config = dict(
    arch='transformer_decoder',
    model='autoregressive pixel model',
    dataset='photos of arthropod specimens (BIOSCAN-5M)',
    train_examples=195000,
    image_size=20,
    horizontal_flip=True,
    levels_per_channel=6,
    vocab_size=217,
    width=320,
    layers=8,
    norm='layernorm',
    norm_position='pre',
    activation='gelu',
    mlp_ratio=6,
    head_dim=32,
    fused_qkv=False,
    bias='all',
    qk_norm=False,
    layer_scale_init=1.0,
    parallel_block=False,
    inner_norm=False,
    drop_path=0.05,
    positions='learned',
    tie_embeddings=False,
    init='kaiming_normal',
    residual_init='none',
    optimizer='soap',
    beta2=0.99,
    lr=0.0015,
    beta1=0.95,
    shampoo_beta=0.95,
    eps=1e-08,
    precondition_frequency=25,
    max_precond_dim=1024,
    one_sided=False,
    adamw_lr_other_params=0.0016,
    grad_clip=1.0,
    adaptive_grad_clip=0.02,
    cautious_weight_decay=True,
    steps=21000,
    batch_size=32,
    epochs=3.4,
    lr_schedule='cosine_restarts',
    final_lr_fraction=0.05,
    warmup_steps=1050,
    weight_decay=0.0,
    adamw_weight_decay_other_params=0.01,
)
Rows from block 2, named by matrix and row number. Rows with one number belong to one neuron. Each number is 128 + 24 x the weight over its row's rms, rounded and kept within 0 to 255. All counts start at 0. Numbers have three digits each. After the name is the row's rms in percent of the matrix's.
# fc1: MLP up (model.blocks.2.mlp.fc1.weight, 1920x320), inputs 256-319
# fc2: MLP down (model.blocks.2.mlp.fc2.weight, 320x1920, transposed), outputs 256-319
fc1.26 101:098144162125161142130123140165133176081126135116143148147124148167116126124091130095083100091088127136134144137164124145141128128104108146111162124095120133127149145169119142165108125110140119
fc1.27 078:151098108127144155128114097104152185120132123119150143082102143091108113146123145170100118118106127079137129122160149141148096111113103141117108149128112136122134148181155119125106155137152144
fc1.28 099:150119154154135078136151105147148110143114099132133140119129128192126150110116144108146120130112116121138133117130147092156101157147155159100132128176136167169098127156109173146075117114099072
fc1.29 092:119136120117132134093086128143111144133155175091145163138130112094091154183153122127173141161136157108116103138162146126135123126128132144106129154116138125086116115158173099157122110132163108
fc1.30 097:120155137141128119145138153110125146142171173154095158150158145132161153126090119123137127144129153134178106132097100160122131132160111120172178118130129087146134138103161098176115130153117081
fc1.31 103:079121134154135113141166166143128103148144126103127162107124150170125133147101115160138109124137165139132138139111110111126140111106150152099102156104129133092128160085134060142147131170151165
fc1.32 100:147116170103182117158155096129130131174178086156119075116158112147097095080149133113083107127160122118119144175135100092153086135158137134102169110105151168109086073136143145106118135133125106
fc1.33 094:122117120144160121121088124097139104125166123140113133134154127125129143128086120141128105100188132132135128130161107111178168111114160136157116103140135120120160123115113155106126164149141155
fc1.34 093:140100134152082112092153126158115130127095136114111141146103160154153158136102103126160132066175104127124130113114098178146179135132100140103117124186123097078140112105162116146148103112121140
fc1.35 100:156128148094124167125135107146122088161168104136114127127141126119146136090145098094127141096111122132119142116135095112145164104146065104165161175093114113112126116109114148131103121151119138
fc1.36 099:151077141137128140099116154165141118086108133160103115121108142166157137146139109102159103122126153185153083116143130153153112175137114141129107161161146135104144121085183162167090144150142112
fc1.37 086:121112069080132151105122152128112120141114092139095164149176110108172138084133088157129119178152079129131127151133078114125158121121122149135127144165120101151142124140128109102098112129133105
fc1.38 106:200126132142106113105145129174131130101117144155089124140153133172140117156118110136124113161134090162155102123121104119114162128086081128155141157128141168137166160159172102165128133092111093
fc1.39 096:160121081109115150140158160153104153115060132153138111132120140095151156149098147133169107109165132159127124128095108133144101115157105158114121125132140128100134117105096089115110152132090119
fc1.40 099:103128154126137173111139177145200117107158163125134099142126128140148122115106108082134055179126160084157092117111113113143116161132143161137156146129133149099157127114126124103151126092096135
fc1.41 096:136100124112125139158126088113104085167110096133135145131126096163129103075135091152122152124170097100118160085142110158162129122116077095138167088124127116129131111170102183124148145128114141
fc1.42 098:122138133115127162135142129152129141153163182105143131118162130085055136138124134161109106129125138118131145119148126143119112150150140124158122148135086118142147113123142102120109097120096089
fc1.43 104:123165139147107144110133122136155108154154132077117121141136125109141060136016142139154103107088132137165144170112114144138137128143165129093141151138126128108152114167130142167150113116122095
fc1.44 109:132132083084110123130125137126140171161095099098158098140154109128124123125144123135125125104109104161152184129169130129124133130094105099131140157085150170117144128140160106122115095145138139
fc1.45 093:134131132136103145114176115147115092117123129141152085132171105152106134119134130082096123147113116092120113116104103119148113141114140111086143125118187114127103139137179100186157152104125141
fc1.46 099:139141157112149105082129157134167133131139137146126103113127104123161101118106120120131139130113149141121068167141111110129149116106128108110075086152158152096095153121125128102111100102055134
fc1.47 092:095147138141126134101142106093102142092161125096125120154098143103131102142152115078112114158122139119100073141125147140162135136101078119166162123163122156145145139159151090151115144152182152
fc1.48 106:066126081144148126176164095099114139121075188131115094122125141131099144109136132092096167160150096121121104140126151153162116156142081153162128118092106132124106119146106131126150164137128097
fc1.49 093:127129088122111097115139125130111108139126136141077115118195104127175140117110139106141130131096100130159110153138068115178151108126177108156156155139076126171127124152126100131111116100118114
fc1.50 092:090144149108103127132121114132149113104169131123146128105124134113145162130115114111101102089099130123122101157110186120125117142103137155144161142133114130150106140109135165129192174088154117
fc1.51 103:115112144109139134116130130113143131137169138099137125127122124085127131136108129153119155115127076170146170138079151128140092125158134125134117130115158115153127108130110158156121121100154125
fc1.52 105:137152131150139118097137108134165168150104104159112102105180116152098085139122109148138127142115131135137125110151133123111140121140080057112146161130132114118125141147137109154092122152118125
fc1.53 105:138076151110124176100150098137111124111135117135128153116123120133136155121126099126140078121163099144124110142142162122138151129118104150175122127155140136156083087110154158121104145130153144
fc1.54 104:178146087107128081140073139148121146098169098093131139129115139119106096103124119161134131104080135158161115162137113139125115137115151124112144124124154154124133122137141148118183128135152137
fc1.55 095:141136131137146143117170129157114102144124143115105109122172154144150098149132142149114162111173117147122117093147103122128147150149121165119113098141128128128131090156194156137104126175111118
fc1.56 086:147114103133111151085137141117157126142138135183139110117096124129078129126118105164093075167166133094149126133143158128106130129133115152146154100124106147168103143164110110170094129143117148
fc1.57 102:128137172170160126128182162146132094081176188167125123141096146103156132132129145150147127182130097133126121101121126167167097093104133126120116140116126112165111115136135135126119097162117140
fc1.58 103:146101098161131104109122117077098159116123106094149127130110121126135129121154161125133152136139097141119111111140115118136097119133119172107131099141121085145129112144135187096105111139166138
fc1.59 099:127119153142127114117100161121124071126168131153079137117147112138153158134132112137106138127134119127131133103162154137153132125139129134127100127154170145132112138116148166079127146105136123
fc1.60 094:130124125128117150140163115120114116118143111145115113082147124128096096125114137157151156181112149095136101121137132078098103145132111130110124125142133119121109162153098087128143169129151094
fc1.61 105:122106166111127090084127157151117087093169133089098165106117134126112143120136103107173117139133112137144130120137102118130143102149124169142106108098169065165105154100090136152120121121107123
fc1.62 112:138105121120120120154133157145149137112161128149130144066109151110161129107114100131132103134160099159117121094104146099159151125173128105137119091113101119131130087141107102119136097117134112
fc1.63 105:112107130116143142134118130131183090111111172118106186126133124154109124176119141150137112132118146152121155128188105107137119120091178153091114148154124095093152147148136132158140094150120150
fc1.64 107:134124080117145131127125106132122147155133137143175107121123130116127097133087122146107122120113126120171152127095092098171172152140145122109151132147150139150153160152099157176145159147151091
fc1.65 101:120155105115115110106127115152114107139152148139063106141134165151137142151142142139141092119124143171154145101117149150165094123163144123167099138098169149123110169086140117159163131134144108
fc1.66 105:099166145160128134097133156128101130147103120132146094095114138175166157143149116129153132101106103111133105108132140130095155137130132105087126109138124067110117166105140139119161183106134148
fc1.67 099:114138129117138117158131123101156127119095112146180155128098092085160131145092123131175142122143111096153103123127138146158097118120101128125121143164128126161159158073090096124149134090150175
fc1.68 113:098155166124120163129114127151148133114126133099165146095110158167080066081087114137144127161092116098139123151122114132150147126166164142122150126142113128173066122088178124171130089141098116
fc1.69 108:165151137096104131166151150107164066156123116116125143140111109106189140131095106127153128113106157086140143111158155111142101119152113106134136124135110139107100147103117132119143125155159138
fc1.70 096:047124121092132159154139138138121096161115180116100124177112153159135119113128134142131084131134138125130106172117106141152133121105155146098129164138104111100120126107153115090110157127098118
fc1.71 087:139121140175106094120096099149136147137118110153113148116106150110127110116181154124142139136147152111117165131100172136104132143113107144127152102100122130133140137189151093140167134122168105
fc1.72 104:142069126154118128122121132131114129132172143159112093137092135171158092135198132139138130150124082126136118119094131148114149151117126116140126136122155131167101087084115114143125139120130105
fc1.73 095:091126116151100128129117129128070097109124109113140118114122126136116127083133120099110131132124103165170112155126119110144128186197078153124094101111108126118140068115148165168139155135142134
fc1.74 100:148116141116140158093117108172128102133135149102096096142186105144111112135163091131102112139113125089160112143138141136153101172110151166146123095162112082138165104149169107096068106190148098
fc1.75 074:124139129112114127132169169159126149166156147101127112115137146131133145191165055112153137089122101173142160128130110158155195154137188153107079133123155080113161160099135126153113154137120109
fc1.76 087:129102137134130136091126103101163150143082121115140160131103097148112122096127170154130133147133140115118084142116100153155141143123109128141125169106110110104117113135078094118163183116121133
fc1.77 088:148114163111132118139095120115157114116126134157125146133121111084137175102123163112138129146125150098100107141152120142116132134125130113152097178142172133159132145118117116136136149118157156
fc1.78 103:138127129078114153127102151156117086128134117128146117134127128109095111126143157126144109190105154112111152137130098129185095142170145112118121091136156133132128109104115136166150078109098112
fc1.79 112:133149120096104180158117083090123128114096112126140167135166149103131113124142086127172107092124124169160146175110142157148151152123130159118100150130055167141122134132120164101071108106132124
fc1.80 107:119222113120124134128125139147138131100113137140117134086124131133100101115116165141132134138138105093115113156096090132123080117188145080104165174147084153097135132104120151118179105171171148
fc1.81 101:156127077131106120103094154127146146152148130176138142103151105095123143122155115189125122158149139090111135120147110139130142127107117176145090131129114140145085107152114159155092135080131132
fc1.82 108:156143174154200163120118135157151136110137121148142169125168121123137110106109089106145132157167153092113109161120090143115079137161120147133146180129150125143130099099157103111127113133115123
fc1.83 096:115092098127157124093090132144156110107123106115111095115177122145142104158142106126105124137157095087172109102141113158130088129117100129094171126150160105103110163144109169109139176126158139
fc1.84 098:125155151103184154114137154151126113091135090116110096126134101118127126148119115142168149126153132095138105137122144161155132129114079149163154154182144118120135164084124130132092137133140130
fc1.85 103:151143154138128134104128119147079084154122109116144102133116141146115129149093086100081154178136120141135095103123106114134097131136092135139107122141104117109116080115146177152108132136151164
fc1.86 098:154127128106131166127127114108075122125098131136115140119119128088115171118125123121086117128174134151127127124114148144131139132079105101141175158121127113112110147103117145139125087122112074
fc1.87 102:101115096133143104149126103151128057127152116119128102141106146108133152147154115120109117141158147137100112144116139135149176131074097073146122135107145146146131117115111198110116133134148137
fc1.88 106:123134163147154143119121142112178149145147161137096111133160101167115126074110135125128134143140129119150108137163103099157115162113126098125137164152168136164124147116129185122111160160119167
fc1.89 097:135142167167139116081164135105141144142137140156119168166130101109117111121152118123081139134162115122149140166168154078100142150114142109112086118150112084113129119148141123096115150145134157
fc1.90 103:156115120168118127160107103154123117144123119127070099162108112094170104156149139090114102155112138147118086126160099131158068165127145121151105111130094111136136153153141137165154084126098143
fc1.91 104:125125129122123178121187115154104167113154164125114119075164190148147126154151150137131138150165145124137089131161107145120168126125153145106163103102116107121121123183144115172127130172169125
fc1.92 100:106083173111132121130125120155124109145133130121160101175076149179146115151156120157154160107160140158134106117149086110161146092128164149097138132137120121132094161118100103122149091112130136
fc1.93 104:134104119138117117142132094129139124146087147148124141116139155141124133129135123159124125108159136145121146156111163121125162154127110162118099168155136150123147135094085167110112153134171143
fc1.94 112:072111118168159153126089112130157153146111102144134158121121136119119111144135158192105111108137146133139107096180114170092168098080137108136052071119125123114159117116143142123111146107146139
fc1.95 098:113112160131124091088142139108117102103147138158124127141102150152128155102099145155093114164152134117126106152115098144133117121114147124133089102112163137130087147131101125156138176111089157
fc1.96 102:143121142154146084133101149117118140099084096126118106143137078151142142115124152116130127117143103118156127120119123152135169156182126126142091160123119106114144090113128117096140128143166146
fc1.97 093:146152174118185128135126135145102140113145163111122135124050122142105126147169117119128091113083091146119119120099122117154137149144140102115118124121091098100125103102118147111095096078097155
fc1.98 103:096162129135181125118131124142133138152153103209155150078129095135130156115133146090139139139115112151153178120169154112087112128144171099110109121133132086135135102129104135140145134116149139
fc1.99 098:093117140112125119095150110129109105148124124159150096137117130133131110177092123106193148122129152136135170155072132166131146109132156122098115108125150095124112161119132111130104137132134130
fc1.100 102:121116119146121107108155163120136137103139159153112075130124144139101121091104106140126136141120124184140128153127106125148122142127147125132080115119128188130103143142122104100133120169142136
fc1.101 101:203074155122115114120143143130149157137144106151134132151143109104118163120132153130106107090136109121120136101114148133134141106165084146143125153127158139093115117210117113157136150118132133
fc1.102 094:149147165107200119121117139146140130162133149138154115109147179117165124158173125115138122168137164128139083107140115099142127128138162130102106162126108148135143155131063126113184111127088107
fc1.103 091:121144129120108117088120145107114089142105148131137159111134124134124154107082136118156099116114093090146144137116130146113111127119128135115082119136156120118183131164116128164153126162114120
fc1.104 101:124115108100113158141119130149181130142132135110143121124168101113080130173109161129128116113097077090131123120149104128105109159130147102076105108165140132151134121133091179155171129112119140
fc1.105 107:124153128105142100060082107131116127132103167140128129166094104151166147106120124164151122139086140121133106160121137118084145093061113138122134143149088113092135134112118136139158102171117159
fc1.106 104:130153135142094151126142097125110130135098126101141107121142112108121134095156118103117148132149139164099114122078156129168148155102120134119109127159170113188118096135122119107146130127128127
fc1.107 095:133141138120121153122144109091103149173131128153127141116118103104148127150141111130112128102095148135109156125114168136093110132114096111089122110120143088138125134162165105125144109134095149
fc1.108 102:111118164096142144124114119097153133128158131164172136116153142162157106121120101163117122131148108114161086136144100099154163169131096102113160131159180134115135087129111149141082130104137126
fc1.109 087:100127071132090147123107113099171113102172135108111147113138112171100083098174137139124127173108123143165137133139112150135147185110108110155122139069094129147128164157164156132088113137151152
fc1.110 096:155107125169109105118162090124125153134138169142102124170131114165106136137147140141114124134082160127093204108117121069132136118159133157101117113134121163137148111152125115101129088092104134
fc1.111 100:127173148094089127092130166141143130099178137128158140128130164091154120147149089074149117105148151141130133157097130170133091126115172139123133142078050130113117124124104136124134167143130140
fc1.112 095:088135182116157131108107152130104131078169145122116125125151160169152127117155093127105121070095143143149095111116114126132115115161143116147138107141127098196112151140128149134112120146163137
fc1.113 096:152133129174152161123157115115153124151108105163131111110125132116128149123148120109179137090105136114149108122133106148171103117129118132119120084147144140159098117139130139098133180115156183
fc1.114 102:130109141092120100131119123149139202182120134156176118118123145114102124128135118103158090123132117110125109178122126078133107151139181114109116098123150121121130100149108110176111132162114091
fc1.115 095:125094145171149152110114149110162117122170111139110141137119105108145142157121123107118099144183106114107093113186118122141193130137123111165111121195088126196089069089122163211096139064127101
fc1.116 104:136134152127173131115178089127139093128145119135136156111148146134118105164142097183124122168144115126134147174164148100136188119113133131091111083130141101118060074119117126138120079161162114
fc1.117 102:081116103146128148137124072102101144112140112114101094086173137149163126146130161116144133146114110124091094087142100138159131139119109100149165099105098133129114146104089077138166136145147119
fc1.118 098:104128133129114099155149125177136081124120127195130088127079173172109148187143141168107114123124105144137129117118122140165143134133128104071102166158109139135100116118147146091169134082140157
fc1.119 100:127089126167104096120113132124151162130187183098073159128105112121121131155118140124139116116116133110118141144162100148112177099130125108146094112102128068139132096128100127155108104101157165
fc2.26 098:133162090123105142114120106136125218110139193099104122126108121098153100122123133101097154074139121148126124139148173084160147111103128185134128126072178125132157133129143103161199186133112111
fc2.27 080:124140128099139154144066156141135093142115147107133143121140124128133150134129113091121112146119139122155122145097144128131131128160106108098160115091129110108099093076114096139133097067162156
fc2.28 105:127122131149110161140147104158144148121136130148082157129137095116135112124151182151122121030137107128120083119151143150150118123131114117124153150133125117115096110141140154133145191092120116
fc2.29 089:164175127085115171140156105143131156139114164139124124107098149110122153121095159129134137114109083143149143150130147143175113123122136113136101121121098119098091100137157103107112140127129107
fc2.30 100:107158114090136106147123128110078075133150098118127128141096136094122146117118097143158100113121128092122132134100132128145123116132109162145124149108135183149165129139113141115089136106160104
fc2.31 106:101155135157097131098161129103109155093139101097075132102131141153124175135131143113130116103143093146099160141124133168137123108130072128119133072129145149120146117149076122122123114157109130
fc2.32 102:160158081141092144136164131143122129144093148059132144134131167140119082079157142074121102113148145134152147100146128112093092144134100136127165116129126093187146143158134121116103140119166142
fc2.33 096:147126167158126114129109076142130172136115081167132118132157135183098122119137128149146146116086119104127128120131158101088112099146137128151140140087109095115177138117114123120147108109106109
fc2.34 084:120143108127107117134126153153128144132107160118158084165138099099113160131084098134131099167154128127134139128128106121135170145127168139108150116132153148105122128126109133155100095174136130
fc2.35 100:188169094117101123118139154120129191119119153103120151108179146138113157110110147185157143138094128126134144134107143096139106134113164090138114109088103087126086152156115100101129104112111099
fc2.36 101:140132140096140143117119092137089162122150151134118117103143195200065165121131105167077137161124150124120134179133157158114190168120156114117138127097107100106114162147123120098100165093124157
fc2.37 086:137165158104126118111103139138126128142124103126141131169097102099091144121105125111138084134119176141119149107098154150121129111139125103122134123130111146128089147084149166129122137100145162
fc2.38 114:093134137149100075169153138132114127136130138139125111097171145148125143102140161127132146086131130164139095126140139149169166122082154137098143130112119132142114123134144120122116160123141132
fc2.39 099:124136126129136123141094094130119131154146100127149144144167110131163151091154123132135084158087110125156101156117159101141134143157123126113139119129110126162131119159137153129129088105140124
fc2.40 107:088136098111156145132125156062161112124112101139162128105163143088108136109147056089153087121152112096112080153128132089116128139136136125118109102116113124125137118140104152153112135141122167
fc2.41 093:143122111158129140168165138097136109037115145144090120099140169113116090143112149129125144122113127145111143132129173163105157160128121183143168093120110140072095080126147084108140116111137131
fc2.42 100:110133142153119097087106116180130094139144123126128148107163149142140148124117174123114140127135100171161104133134159131175111143122128105160129141107148116137110132105125196186171090164099144
fc2.43 099:101113139116141115153139110135092108116137049118134107147129118111105145136123119149154114118133156111138145105090162101115144151148152110095072119095128150132170167113090106180142112136123111
fc2.44 106:139160148070121133141150148128126111154112136084149119160153121137120152153092163124157155063178117107134120088151137160158069116105147145097159131140099128124123085151122134105116153094142125
fc2.45 090:088140116106125125103137130147154115164133086070116125150164141103181137141135114093150118086142181136100112120134153171131149092136120188133146155126118138135156117135108122130104161166130131
fc2.46 105:104114142144156129125128138108048128139161123137140119131108147145112136135111080158145100132140114111107142125165129160162133152115162165203164124120175139104093190090135097075104127144124083
fc2.47 089:127102118110124112127112119142133139194112159147157096095138149187156117150091104108189127135119115114124150139086165165136111116118145099133136159129092117117137143077129118112161102093105129
fc2.48 103:154118152119102098108143117164106123118148112135109137152137138095163124099119115096128173131100101075137142142104122138125137152109135108128105110084147129094117125126163147167099090151162111
fc2.49 093:122141139151101154110116120127153143126108120118194135128138128125109131103120114156144113155132151137118137117127178109139114133156106151121169156131128137139140151102083119108147171109156136
fc2.50 086:079153129107120117129081113106148116147110043153118131155131144114124093145117134147129127101107134138087113108115145137114116143140111127110133113121124103130085117102136104149186113142115174
fc2.51 093:153157086129067139174141087131147119140133106095152133120142142148140130139161127136127126107127138110112102135124052122135117110119132097129121113116168163136114104126133117166136096146102117
fc2.52 101:112143132084122144165157117150141200098145144108127128136151113139116174131114153133113154102128086101111113147103117131138109120119079142145138152128139115140091108151159116104146154186114131
fc2.53 108:165108178153135110119090112117119131121188134087106047164135132153126106090124146078140142149096174106123113110124117107095176135107113103152152122091163131160128144147146125152120134149164142
fc2.54 104:140141104104132102102109126143120114137126171174146131156116132095147140132176137105107113108163120139119134152112147130157157134091101164159115142105109161108170156093102169118114134105125084
fc2.55 105:108121119130118149137133089132123181129113120140072136116125116103086176117114127149130157122128136128091155133118168162144098087124146103135113126137167135152096092170118122153106147124067108
fc2.56 090:138162115106148115102117131165114089145148112117117140156176151146199156143135112122139169098142135099092107110142128127090108157132109127131175119127146127083103091144117095103146127113146144
fc2.57 098:144123112146153131159129138133149090147148137145132136120134141156102106084082086122191113106168170113128123130140126121081133214147121122180141113171112143103151095119149112097099155142136101
fc2.58 103:166146193138109104138147097093123153165110135114121127119127135125137133124114136115140127135074150107143119147130121174144111105152127130076175083106096144120095103132109141102132128121142151
fc2.59 096:133157129104148156104140137139110165124149105115150142145115144117141118113151121141110122117134186127116148120156137171077145173110112104114137176116086094131109122108107144091146126074131118
fc2.60 088:105136138111151124109121124088133089126109084155149137157167161105099092164119147121162152142147123127137137110152133156130146133106133149160108140133156099163115117140119160142118128128113161
fc2.61 103:160119109097093116123118118105104116100127159156096098117146142155131104189063095097107122106094160115107137153157147129141104142140162135136122097159120173133150133106137105144112125160105116
fc2.62 112:164130092141130124119134106116177113156170116121129143095120112122126139113120118125133128087118123107124185133131135129106139096125135137133167165119117136144117125146109148125134121145119172
fc2.63 097:132160114106080086147073142103111120132132112117121105086123116131145155114113090140123114134159124114145087137109083109154123156123119142107184159074132176131141096097134151140107155122130170
fc2.64 110:146129085119191149154143127150126166146177094106181139109086125106139100135140119123113130101134109149100123115119121183120152122071111124110149123106126083097115154128132122186142122147193110
fc2.65 104:122121153140120191128100102159100121124131141126086144098182109127084113183138102100141143091116107117104097138156124139111121137110108169139133160127147143094163140129162137168127120155147124
fc2.66 099:100146103122136115164079093118168118138099093113115152153130143136121124134116148134088107121128146139130095098160152099102099126159124116147107111096136158098124128071162100110141161102130141
fc2.67 090:138130109161107110135139152141098180086127159153081099140157163160063107127164148138136118124108168112165119142133139159104102131120130119083135121118126113129100131120148119137126143113108125
fc2.68 111:148112076164163121152156164146120139149107146164091118144132116105156122129088128106129074151147126107140154083117143080151092131109129124130129157092146169179146171065082132127120182143117103
fc2.69 108:106108180147133172089109141146104132122137099108116140134111103092131159141127118123140145119128104103102132119143153118124083123088123161145147110168147125128102093117116160112106128155110101
fc2.70 096:126150107110142092106133159126140081077119120121126157138129101109157088151141101115180094139183158117139145154135149087119142167132129171137148135108187141123119122126109149134117108147141114
fc2.71 083:127177063094143148130153151121161141113117129118158173094103130130082095116137121099120132150149121113108106119128128164171144131141122127151136108123103109090119130122151104118131069048154153
fc2.72 103:171147151172096149105108126136147089115139143100140072146124117182082063101102106127107090120081120138121138134124158164128130118107083139128164149099078100164113109155127149115095124109149124
fc2.73 100:132165117132099144137165156111131122144107157113117136132124150120134121092105102134106123137142160142108119104132169136165139102159111127090134100085112127132116129111109076104131146080196078
fc2.74 101:100159124141117150128139148106113182168096112137114179077121080129168117137149158140125116123135121136096089119172133128124161128164134113144117147130135164141113117111103134099146126156155092
fc2.75 079:138162116097103114117075131089121137133154072110152142160132111139137129151069128118120126169151158090127101128129160099102123134133098148121142128142089122110116108102123139089144142139113131
fc2.76 088:123115182149148123135087092138138135149126179147136128132131140140142160131105096139189099103118115132108116104130126080129130117125132129128132097111139124112139090163112093147150141165163164
fc2.77 075:133201127160085162183114125102134154127121132118164131103098157124111108112095148100113105137152127090111113112108181121140115137129144140113148091111101103148102092164111176102129149147125156
fc2.78 094:150155110116137092096147144102128127150115118170138150138111135107211141170146110143132116102137110136108112131141159139094162171112158125131080187122105147132160097178114125120127150096178176
fc2.79 112:138108139137142139095134148112108158111100144132148121145130124080092147127088131116152153115126136116119139126136101104099118102106118158141121107157153126199122124155144072139089171154152159
fc2.80 109:136095135116129110128161102136134120123154100135110134145095134135110110113112136106132151146132101137169119128196116131117118111122148110124142127131160126138139089129136138106166150136111089
fc2.81 098:167144164129112117152107170129144166152157127134177107099136135125137142107111117115146097109108140092112158097099177061129141117158120128109149084087116130134162118084103159141135144147135111
fc2.82 116:125114138114140134159130118117133144173157152093133134110148109133130083084094100124143139117113136132136151131122108105092099140145130099131160177140095192134118129129093149121091155110124165
fc2.83 093:110145121119133166117130130107137187175120128137132122105161164113098119121115088160154137144164177142079132144109124128111153139136131053112123160091115104120130157143170129096120102127128110
fc2.84 097:121131151121133164153151128107131180175146180155124142124136122131139118120154156107144114127102105172105144115110152144089144139142134117154097127164151097120125182099150166094158102134146106
fc2.85 093:090116167119131085115138156094138107111137103092123150103124147117151143082130110111086114086102115126135124096105165171128104123155146125110121069107122110143141114147108153111153148198115105
fc2.86 105:153128118154141124143164095111141149134116119128157133128117121141166131188108180092089107143160160127151138171150131145109126129114097132154090153111145120153119125179123089093134137116153114
fc2.87 100:115120140083155166091150177115079141085151120150131136113086091146154116130120144117111101160137131095098142140121113170131162098143133117125131118120106153139137147136130145157110120099122113
fc2.88 098:158126154120145122121121114153103114118143158088123142131131119164134085128142131107089092109109141112151117137085110128121127134130105134159155126126123125103156094116133113100104192106166111
fc2.89 086:133095123096121162106126153131131134135150081143133118120099166131118111138114128158163132109098156151095138120133127130128130139146101117128147122153100159091138128069112117139108134109084102
fc2.90 100:112141101137129146140124115117128160092127156138127101124124168126146108150120115160108128087064113123157121157132137127110104086131118122093130148115121145140131142112147082088120136157110124
fc2.91 093:106110162175117150130088108121091120133107087145080113143164138105074130119112163168124126132128143130136105134173138157144119153120118141117084112174149146147094121120144081124095088071089104
fc2.92 100:119163134140124164111114130101104119144114086077101179130141097123141145122127106105165151163187145072140092149071110078135171144116114083114118172143098149112148112125108113134148108110170087
fc2.93 109:107145112098099148136119131103110162150133125111125105120152109135085142167181134123073127084117119095100175126094113113128127166124134111158154119115139095119123084162125105167156081083118119
fc2.94 122:100142150083155127108123142127112112128087141137136125139129135128170160122100141150144114154092126130174128148137112117103155071135114104168150119054102122128110125142160141121176098096090141
fc2.95 102:123150151152147153121139111107119130124138108118143091112167154090138118140132102117172103171121121107131122105100149152153138139172124112140100172140129070134116131080142144110129134128123110
fc2.96 090:114106155109122127146149087139113098147110117127121138122081154095162103127116122115118135117115147074145137120083147140150104118116192132136169087113110126109129131178136115147086148125121140
fc2.97 086:129082084165124094105121124189100141138139124134137132134141142124179125150113147179136161153170116110096150102121147143134142092116118121099109185136144119138131143142101125091163107135171094
fc2.98 100:170137158163126164164102130094114121120157076111142133130144136119122115114126130142124107111139094137107082133081152128108163118097117129143155116113146172096175096119112115144160103142152135
fc2.99 095:113152159123128109135103149082129148148137111104134117134154095110129153102112107159114115118148148106117092113137151091126099096127132127140135155152160123142167139135118133131131124137111147
fc2.100 096:152136095124115134152110102132146129136106146123177100133132112085129155115161129078160115158117127107124130125106097126151118187115159104128125130129136083119173122158131120108144113159105111
fc2.101 098:099156131135070113107123122153096156138149106160117134171152145135150122136124133103133130140118115114151136141129138155156139161091125128168107123124135096185145147141146084084127094128132160
fc2.102 106:104126147145131170131130166133100137133082103115131150133133150124110090146113147138147132139146082133124096114068140079122191143106134088117129166097115094090150154120104129127139092079173135
fc2.103 102:146108166117123102126123130107132118130118120107134111138116128110135068106086092142142147126132157101122144100132154137120152148126127127145156113095134161138132123099125099124108175111137161
fc2.104 094:118105163114121101134101120111103185135141100122149156171085167147174115105111115153139127140140140120085132093126144130141126114120129159120109143107108110117115160120152104139143089141130120
fc2.105 105:117129089086131127126153131122130158175112119094126156137133162122145082133129143114081121133120118114124119167154140127118150120146107116137104154104124133138183098152110124130161163118139116
fc2.106 104:103132125157074134131113138123181103095140141113135122108146156126106191130074140140189130127150141147126107140159132128147113115104123160146157121136161146129156156128102149122121134124106125
fc2.107 101:133146129137171141191118143179107138137129121139098107122118146070147163130087076117100135119127107105169113105122124089158060118116154107096164102130142122166120115122108110115144096145140080
fc2.108 101:130143139129096109156138142148128125126128106117120111119146130120104151123123117131106134115124145101135122172097163142121097111142164093110097160095098167151133120126155117163139088104165144
fc2.109 087:141114142122113119123116126151090128121123121160132120122126138164113087140115092152124134116112147107099121122121124154161145125168113150106113100102129116108123082123092139102191111105158122
fc2.110 093:091144117133104095101095145121131142123144112144132162142108095096136110106097100105144144114158110167162101138136133188133123088102094158139130142141154140139154130123083173108149136124099172
fc2.111 105:131060146121122136103140108162151088139143075143132161097133158145128124142158111156156148167088094143115148087089119153130131145134102092155171151105128141123147095102155115142104080099164174
fc2.112 095:139120107139112143130147134098105136120086150136114115099149129151128113171103125112145133192131154145107149127149099144113113123178118166120140141096088082151122119116125115117154130137107110
fc2.113 088:083137110162093146160134153117109150109152151160124123154144103141090092152125114145116118165118138117153137143149111124138101140116128121109138111117070113129146063108127110147123132114105111
fc2.114 099:086120100111126123066137108112152093103141109066149081107154067122140104153124149072133148122134067107115173091115111101140113120123123132148122106163137135170132119085122126123135113100127121
fc2.115 102:095119150136122132095092102107159114095077159147146121115137161155139112140100084133147109151107149117129154130153122127121128111121122124116162121124133125125146094137127138112135125173157166
fc2.116 097:103066126106093160140174111113100130159110102097131106147116150106134150142128152074118125146125146133136135157136131127140133147140107129141173129153120116183126147145087063143105111119096139
fc2.117 101:163127158119158109144096111134163074105116105105103121134103113099106175169164115174149140172161125121137115115063122141113152102136141106133117149138144119146107116105121092116118100152079088
fc2.118 095:108185125122097162120110151151131090122132138128196119094143085095134092091160113166158119078158100114126147103125131151127103156120108122100144140114171132170139166128125148084163122116126131
fc2.119 101:136111120147108131121113119112135130135122089165119111115130142117147150149135093144100138128109125128113105158175127104154121145120124110136132144110137114137102100146165105116141086100112129